config = dict(
    norm='layernorm',
    norm_position='pre',
    mlp_ratio=3,
    head_dim=64,
    bias='all',
    inner_norm=False,
    momentum=0.95,
    lr_schedule='wsd',
    final_lr_fraction=0,
)
Rows from block 3 of a small autoregressive pixel model, named by matrix and row number. Rows with one number belong to one neuron. Each number is 128 + 24 x the weight over its row's rms, rounded and kept within 0 to 255. All counts start at 0. Numbers have three digits each. After the name is the row's rms in percent of the matrix's.
Before each neuron's rows are labels from the 100 images, of 14976, where the neuron reaches its largest size: "strongest on" is what is common among them. Only what is clearly more common there than usual is listed. The data: telescope images of galaxies (Galaxy Zoo DECaLS). In brackets: how many of the 100.
# gate: MLP gate (model.blocks.3.mlp.gate.weight, 1152x384), inputs 154-230
# fc1: MLP up (model.blocks.3.mlp.fc1.weight, 1152x384), inputs 154-230
# fc2: MLP down (model.blocks.3.mlp.fc2.weight, 384x1152, transposed), outputs 154-230

strongest on: roundness: round (43)
gate.179 141:125182122129104121135156104125118142107144165133131201126125156162163091139159144100097178138133140118135128100137132112131169114167159132145112146142158114119111123093109139105115165114169102123122123100157114119142142157137149111
fc1.179 138:117145135135183138112152130099130163101129125112088132142151118116164123149109135102119132109125140117122136102150149161146167097058147154165107169124147095122111136141160128084124160111146143137127132154179135148166138144099129123
fc2.179 155:120118088126105164117114128125103136152107103142136128113151196126092141056121128142113115121125111140119104152152137127163125147149130140151119097105132180162127107138109161139159143098117172104153135152116170106117126093133143136

strongest on: edge-on disk: no (63); shape: featured or disk (63); spiral arms: yes (50)
gate.306 128:121149103134108132149139139119086107136173155161150159129113112095113153106127108118137103149161113108124095112102086097111132117182138131114129092128137144111090107121097116099116142118107106139151186106166140134130142141151133118
fc1.306 135:127155077121146162140100149111138140126055123103111141137074116124100145143116158152137136138139143114149122105165153093143092136128115077145116140101106139101144106120164112118184092133141103187094098112114115174133122127104136139
fc2.306 143:123120161089146170122155150154124102159169113086091149142104137158153156148096171081121098111101101101088160111156119156107115118118130151082129146131101094131130140149105127118087138128119079128153129182180158118162138167153128139

strongest on: roundness: cigar-shaped (36); edge-on disk: yes (32)
gate.261 099:123117120125127122170125126117149119102059109051118127124119164137157099116114165074138118135102167149156137126136144147109117117146163122138086139148115124141153159146120149126119143138095082095126151139149120127116111150093130100
fc1.261 099:118127120089110120140157162127153125151152124087161122131111108122138104152140150130123154143138139099115113111124141136147120158124159153128106123142168140056130135141121125130136094113136121115107103086140112142122188160121165131
fc2.261 100:112133114145134164144099127111133121091149142129100107117144146138137137101120172165123144136166124172122128125107139105124178148155115095098105106134093153087170135167109123091110177124141136122133128116157143157093105167116112138

strongest on: spiral arms: yes (39); bulge size: small (27)
gate.348 108:111175139120103151116171165126178107145166104126128151172103118120127121129171148150115113141160163123127133104109146146130153114084112150128147149114115144139152123146143146081127081121154141143128125152181159105127160112138115109
fc1.348 109:135145101097141117118141152137118196164096131090129098079104111146144168113136147124132135122146097063200114149096093148096132135130121129135111142121142117092144149096150119150110149169159140132160138094114155116179189140127133136
fc2.348 107:109139077116137080171153131151126091092116125105160138136109123155129090102145129147090137102124116130108124147143172110162108125106149111040162131164135147172112122125134160135143125132108129106099112153148099161119115172114147148

strongest on: roundness: round (47)
gate.694 103:123180135142141082122136099097106135127144110159113147147156143127151102118160108128099140162109106108113112149169106154063182134153130149110089126153059151123165095141114070131101121126132151124135134118110096137163138083137110130
fc1.694 105:119140132178170086129099124129119173135153134176138140150136145115130137059133116135102136095131172116142168141152062143122136114135114122132076122124090145086149104112136108119123127137158111166116125095123136130204169144128115158
fc2.694 111:135134159121086121134116157098119123133143124117120144145106144120117079166146153121098099088136114125111124086166158121190117123123160093123123123136166125153113127152146135118119134114126112131115127149074150100124124133120144138

strongest on: spiral arms: yes (42)
gate.172 129:140137099139104074122137132095117115154119156150131127085125107133136096179184114122140138130136142100090104092159149092144131129092143153134088115119144152149154120104121098141129119148127136104167117157155097150133128137161120139
fc1.172 120:097133163109140185136102137094140153126140133158080138153176119129150121114145157102110152083073164132147155164103133183111091135114114127112084158108119129129118132130146150141140165084160120130122112115123154131109115111121097114
fc2.172 128:140101127090112125080122142108195119137170147096137118137119153127078133109118093147141125146148141145130137133101126136113119105136120065097093131127102134169132163133125081132127167144181156139133103134120092141121116161113144136

strongest on: edge-on disk: yes (25)
gate.421 095:102147122108157094132165111152117120119142146135121127137134138127141171182112122085141131124105153129124131131147108118155126133129113102132086172159136178129152149192155145093112126076138150118095161138156137133121144088142145121
fc1.421 097:139129153071129087162126103131146098174136130074144133136140141114100104098115148177108101150128073142140093123141144123121139116135135114126158092130145146180150118108092107132094143163136135140142119134127148089123182124115136134
fc2.421 087:090100115141165112103113148168118176111101164146139089170133123136160121109099150165114152135141169123116101138104133144109138128106159147179088104155161153118131111111157150135178124121130122124131098157127136148131105109147139123

strongest on: bar: no (30)
gate.657 083:143125093117127108174088103139089130121135139141086098112103143135140114163103144148106054109107086126107128145077124090127141110126110122097152134147172119089114153138137128135142117126153162174154140161176127108127099112132104113
fc1.657 080:100170100174102139140107142117134142113130129147107126150099163141105140145130134103124080114117080193117091169117121077101109154147091097141147163134127141113149101148110148107145157124164137136101190102148086119094126136135124099
fc2.657 090:170108162109153158127122085107176127166132122091162180132143164152135125133130110093127166138124099088133159100115118117110128152124119144159127165147115152139108131116098097178105170139113140113144094139125101086113088106133136125

strongest on: edge-on disk: yes (35); roundness: cigar-shaped (32)
gate.523 096:139151165163161170071153121076137163147117147151140135179182131162084163154084125104126172176145123146079144095141127109145079118162109148089118096143125116088149121125124079135143191136162122118108144146177087099112122106159140124
fc1.523 097:154087135074105111121104131137131095094141106166111121099128102099155112134120141158116146110108170123194094150117107135131151148078112135146166157135105122120112125080157136144105088145135139138158157108160170123152139157109128148
fc2.523 096:110121153151163122100133152182128098126097169146132117132156184157112134102141088165112122139131109140088119131160147136123122106096143146109121139145134146146126126140143118079112155089122091099114135117117118145152155136136129179

strongest on: spiral arms: yes (40)
gate.606 136:083099131134130143141112132112102113141161135177171120147104131105084105149153153154125119139101140127129138160100107101100150127160117113132158146132130119138113137101109166135104145095159129113143169145140140124157097123139092177
fc1.606 137:130114100131142122159119090147128153118130110132125158114158138163114076121120100181157126158142123124139134123085178112116097152167103139138182107115123147142089152094154104109121097138157115114128102115138134126119149114137113137
fc2.606 133:103109139150150182106107129137113092128158150140120101155109126117145138171169143107112168122096150145111137097109140109105167117097144097111090138143139101127154123164098169153107108141140139178120144132155148152140145127119108117

strongest on: roundness: cigar-shaped (38); edge-on disk: yes (37)
gate.136 103:138119145121094145138136139133125080154113119164092134167151119122101132126110117093116143124117082136110063133131131135124136134081139086132139116186136131101123138120072128107143149122130128100154154172110110136105156124126158121
fc1.136 098:117129093138137084141130118159112173087149119096141163144103081110130106187128110135135132137143142129108160127108120105109124107099118115160113141128120125154140145119172130118132140142152134154132146149085127130144147122134137147
fc2.136 097:134129110082146089128151149121141120098152110103141096126135111123101145143132127146115121110106114140149142158167089110103125065104143174087115140132137095109130140190137147120110162101130132153165102106114125126147116155163127167

strongest on: spiral arms: yes (41)
gate.690 128:180101177123114117140130123169135090140066124121137131157091148101107094125133148139113118117133139107093136156106128092194181133103139105151084120138126136115147121092136120173145113204120125145131122119128124120123102097098097140
fc1.690 120:143108159136076100121134156146109082133077119117108100153090125120096095119119150105137116114110135128098171134092098131186148126086132117123125114123120177123176139120160142163129149163144130123121143108127123109141112090091134138
fc2.690 132:094129128112096126156109116156147135134131087116079167138087113152121163096115141146180146128116099146111169127114164133082115122136133105131157121117084116123100123113142084121115154134158121143125142146107111125156091095151071112

strongest on: shape: featured or disk (69); edge-on disk: no (50)
gate.32 106:152155099128089095125101140151131074162155153083097085089082093125191178143144128132109164130126090099148114156122126122086164094157117082135153119150098157104147105147106099108113111139145143123149092134100130130128144144173116148
fc1.32 114:094098116140108124133113134157121140122139123036091099116116105137130105113148167104114197131133121100170120145148143127093156117141129152130147122119092152113139140118127141138136132101133109135158142161099125094084111131137106144
fc2.32 103:118111139147133123108149138139131146182123147107135108118144185112130124155107169129122115111139113144131109147115114165093111169163092090153151119069134096124175159163129188068104080141137167105112083116166133127131141095096146129

strongest on: roundness: in between (64)
gate.170 093:137138133167083143112125165114121158089136139126100117063137153120113131076157097139121122152139111109141121083162134139129131112122139136099110156154087096106139131131106138089149136126164167140123120144143102134146094170134169160
fc1.170 090:115117123094120147133148103094091124127133103112086145146131119179163125144067154148144127107119129128112115128107129131085120132143139147181126110141169177121130097094123102162084148140128107133139110105133126127115135164122158112
fc2.170 086:116167123146139145097150151087114146168134131123104109157117170097148162117146143141107176100105147120165098122118109109149127111112171127120159133122164146155157120084124126143149099129086103108101154153134119101119088107144078143

strongest on: shape: star or artifact (30)
gate.40 110:123100138082140183149091130139151180149134134151138104162046110132121110157138125136136101102092107118102158121162141120134121147143100135145096185102127143118178126133161106137110079147104149150094119114141156149122108170142155163
fc1.40 104:114095127093148122132142149158160138101124131133114058130112095151147116167120122155149120096121095140173173129134145114130128119168094160151109183131180124123160150161132050175145097141124154125128119141137121128129129122131128153
fc2.40 114:142143111048117138116084112093137126123167129137117164112172117114109099105097124141151129163118150157133144111124109133158127123115115148160098114076174090121134129161122150148137141142165149130143121097133154125101146151105137139

strongest on: spiral arms: yes (39)
gate.245 088:113142125109078090143146107147158130164117120112127153118132129111110126118100175161122100129108124200126115111156105130125116137108133149079180116132116126081100100135151093138141123166102125146160133116159116139114125104101094101
fc1.245 078:109170162132146126178134124167128136165144080149127146165155128109104124113130094103160149123136130149164150121107107122161096136130080134138155168149116145102136150146124146115151112121168126143141107154173143148128140132163125143
fc2.245 091:121158143121110138128133123099150047104167144114134113154103167152119161143162094122140113132114177113147154139114162135139116133119158112160170134136082132095176112136120124166133153117120103108137116102120143097115125117124106125

strongest on: bar: no (30)
gate.61 152:128161143112141137089120138143133156121141135119163099124131130098142130129083132159121135142157137155108113172164142130102123156117106172138143137116139139144102140091093136135171141110149126125130107129088149123131168155122113128
fc1.61 144:133109105150137101142102142161129090112146147098094108149127133150083150152168124132102144106152118133123123095110081110202130143115134095126142120129142154107122150145164091120128165169152094159113115105136110107114122087121144133
fc2.61 147:143161113113109092146128155124170134067145154221078160163118151150163097103096104115130130137169134133108113135121152104123161115118163148130151160127095116105128092140093087114127146137155145071165133140124127138138112127132124102

strongest on: spiral arms: yes (39)
gate.308 122:143090132096114147153147119114124131118120118124135149122158127158137061142139143088166153140093083111158085106113091185094089120138105111124115109202122138136085127136153157116175138109100139136154136116117106139104149141138154095
fc1.308 126:134108187112103149126142159085083084140136123185104153114129136098112105083133104119135118112095129103105146066142134145117114066163124150171110156164143115139138106120149160113157110141097138164120158176135147110112106106120117084
fc2.308 122:081087115172191082144119104164139109125151119165147185125133148142150161120105141168113149161105149160086166170141124125135129143132085086118137140109133131105174174123143147137124146124116117118141126078140130143126137152115140128

strongest on: shape: featured or disk (60); edge-on disk: no (57); bulge size: moderate (28)
gate.669 152:107066157166098085134119135154116097096124136127173159175097133122134151121147123146110088127133101121131099149116138101124130125141130099094125129137112134085134118123139115104096101127109099121131142098132122142128106176173142111
fc1.669 161:119176138116137137088158117125135164115102143145096151114106143136145136138142158112124184141115148136150096126159148121148147096133137126172121125117129140127111157128122120078131160133123131158125128104143165116119141129090132134
fc2.669 157:117113131111130133109059100108155155127148171115110168122116091083185168148155121125131136128144124150137218086100144130143168123121121121111114161163112078124137148149131085163076105134129109102102133087116114180134143130140163151

strongest on: roundness: round (45)
gate.257 111:122162152140145127110133119087121122149119162095127143099131131143146103166101150157098143116120120189097139112167147106100134109119099157106113078191164107115133165090140103158116140102144122127117124112139128129105119149133134108
fc1.257 117:096117115124115133132158106085117115131097177116129111159181134131103178115084142129151076139119099152104101124160146118086091147128125171101082105174131130155137163141152058092167100129128098091151126138159110089133144119132146112
fc2.257 114:137139132151122138132126154104181108114169118113146163136092156147138127137128119117108119112120106122131157124104168083125122117139113072097135129112072106181117086140174140102118130098135165138150140111086101140160140125082183058

strongest on: roundness: in between (61)
gate.370 111:129107154154105118132110111166145183104132167158097152136124150095145155126139126109097152139114071094146120085136084160136165116135133116137127144129191120116122158130136114095129144134121127117160133129164164116150147151160149118
fc1.370 118:131111127077117182138075134133156148140141164092163124127140112137151124125109130168092105157127134099093184165135160131111134138117099082134129108142144128146110136112118121149110138114125138156110094126104058140111118150130116147
fc2.370 119:117132128118157104161124145133119106133117091120121102098101129105115142147133099102111157178168105135098109116110119137093115109117094176150111153107138107119174139143121160101094161129128115165161161180083147128136120165087115125

strongest on: roundness: cigar-shaped (30)
gate.216 116:145082117139115113118139096103129125118092122164138108105129120151161161098129154097086106118136116122121119131114085157139123097138114113065130118124148132104127086105114087146132117120126132116130155107144130107134115181103111136
fc1.216 108:130143162122107127123158152091098068161161117076127168124134107125106093141119122122145112105141121152128117128178151130118166155111102130135130155106103129154129124136115133073142190176153152115144090124097125166093107119148122102
fc2.216 117:144107111130132142124112138089100130121120155130151094118147167131106142101130135128136122167135118069094095102116092098162126101129139138143108105148110125119064109146115163145109088171149174170148144098140172168119135118099150102

strongest on: roundness: round (51)
gate.48 069:130117147136126157140100117100142141138115154119114125127126141106115109112093144155140145122113112162093124101080105112155146128126082119110128159143152093089104106124113144114144128120124117140113138122121159151099119152162130161
fc1.48 049:167150140120120131117108132117083156138099110095088112108173101137114111118150131124129145116115135146133140085110133115145135157124120110123092177087151141127159122148115130125123121138129130149128154117105125152122111116147121154
fc2.48 070:177121133112116129118133116129077102109135142128132123103124122128180119106105158104105099172129114157106078143159121148114144128145109152122119119170153161095132125150131090145135154070133137141143107088148157119170123078108102155

strongest on: roundness: cigar-shaped (38); edge-on disk: yes (36)
gate.742 114:090140104099107111086172106115155115159146107086125114161146115076087097149075101147172146115124146107104116111142190118160108099129163125142134111097142114115186130149107130074115124104123146122099135104102136153138084097133148128
fc1.742 118:114143160147125077137155118171101144105100122142100085137129162134135139125152148143118131156120145149155097113108128168150112139098123123109154161125122150128150132102122133125156109095104089122144165160112140145142130097114151129
fc2.742 115:129113104157154121112185158090073133136113132088089158160108132108081142135104120100144126133140119116140101163148168130126165127125120105140115145131114110083102125115123108117070146100097139109118180104115147115105163116155124166

strongest on: spiral arms: yes (41)
gate.241 110:143129137112132167117092109154127122157130096144089128109134155145129131085134122104127105139129152152102128103156136160115111119123142082149116120113075081113142098122136116090117154128165082151165173084061112098123114107129102117
fc1.241 107:141142140123119109095149111132132109132147123169086110106129131123113123096144144125109130113106122138136105091165166154143068183157164133121140072148127156151136093126124105108107184159123168125114107136106135141085133169148133115
fc2.241 110:142071107078120119125109166116112121139111119102130134141125120145114112123126102080117140135115144124097149128121127104181139124075165141163100142095117105115128125106151083139109123127114106156143175131117133145144156074169128143

strongest on: roundness: cigar-shaped (30); edge-on disk: yes (26)
gate.433 092:136115123158126120137137130129151143140104136117120112146149159131143160100124107162143165105162160107189163120174112141116132099107134096139170115132147117106156124128160159171140117088131127131095127136112151131103143163113101128
fc1.433 080:102175119084114129109131109092106108124162134082108122145095120145141104125107145092125132173103146149091079139117140139130166124192122145083109115084158116124116132127104089113142143152160131110146138097160101114122113116136156118
fc2.433 103:137095170170124058125112107136107146123151135154133096128135130125118100156128129146129144165140159138136131113125096127134102136107127124121121108141142114118143083107177113154107134129146165117090109135129147128153175145130153116

strongest on: merging: merger (28)
gate.213 125:130128104134122122133172111169075116060109141132101103130146129102118076126128165106113128155119152146121123110140103122126105142114086133101126153143148136139130172150124126149122140128126076109116122151132123114126113129165102158
fc1.213 116:102150124108162120119131106187094141103122118151124092100156124087160115151147120082117130147157161150164140134160112112128123140126100123119126157147137141107101140126115147094148142120119109124121137123149093138124109127149086146
fc2.213 129:139148124147137127124168111109149131135115116108110135143126171132128098131111157134149125102149175081128124125142125120123120150110098121135128151094129148109112133077140130112121167134148132105127112135143182128113123122112151146

strongest on: roundness: cigar-shaped (26)
gate.336 080:064165078160112099131120163070147131146150134142127108109154131106101109116122080120134100110123159148166192149109116149174117086099122128108100128087142117116140119111085131118154125120143140151137132141117125135124138152117095131
fc1.336 081:168100120088149145155148093151092121152126145096107122140129141177112106162128156148076157123096134147164119126120138151091157130137114137139074137172139188133178155109118114129132134140062174152120114162157118133108146138088157155
fc2.336 090:094129179137148161152127148139087136143150118100135156129102108137110142114110149147176122116147173137125112191147141100166066139141102149121149090101107092170126143103140133123075118094097136103132124115133124116145147109138128110

strongest on: roundness: cigar-shaped (34)
gate.402 101:105159134120104090123122133113146161132133101163117118154107154124125125101116106141083081134130135158130113123097145138093132155136139116105146137143154147102087105119156081146132164092157097127142182117159088169094133116133141131
fc1.402 103:128156136117102148116147104084135115096132123155145148166118122147112100129118072189133116158100149134112186133114114162110135139191145122103125146149152104144139125103111110108127161126144158125109138127104152124133141070148119135
fc2.402 105:122127139114131147132117112076142105131151181110128139126086170148120139154093096124126131101106134144127118105098152099145128134124120144154106107112140140141111089146140110120147177107115199107154106149153148062177126108116145115

strongest on: edge-on disk: no (50); spiral arms: yes (42)
gate.668 104:125131102140146169159098101133100135143145115139144122122094118091137145045112122138094153124141112100137110120129140066116143147118162173166115142152129139130110134123090111072152071119157102133120162134137152138110170138135141099
fc1.668 097:155147091136136155172084116123100120150145111119137092114096138113111147068120097123116145121132105114135107114107129080109109152139165152159140140146129098124136131118120149085143082113143090139114165129146167071121180154133137107
fc2.668 114:120116089104119123158174092109136117154127146122110130112123147164150115129155112066101176103104092122132165130075133147117120137147141072067127153131146113124114122124130102135107123124155174092119159122124105124107097095116134151

strongest on: bar: no (30)
gate.219 075:102110145172125156146152132116160131094163141179111102131158146164146124120124131144108189107133118140107119126119148125149114105117150147101129143106081107130104119076138122136112147161135103099092097092133113125134119119130139118
fc1.219 059:098107167160100119155135153110155119095141155166133106145142124164111138127095139152099209106119101144109127129117158127124120079096116100108105122108102106116097136074121103142124142145148127102119135097159130112104131138125149099
fc2.219 083:135100160129094136113097158136149091085101109129097159127128103128151102141097147120135116117129154110142085150145143119188155142092103105141139134130146109143162167106163134121153137146113103178173100142149130135132146142133137107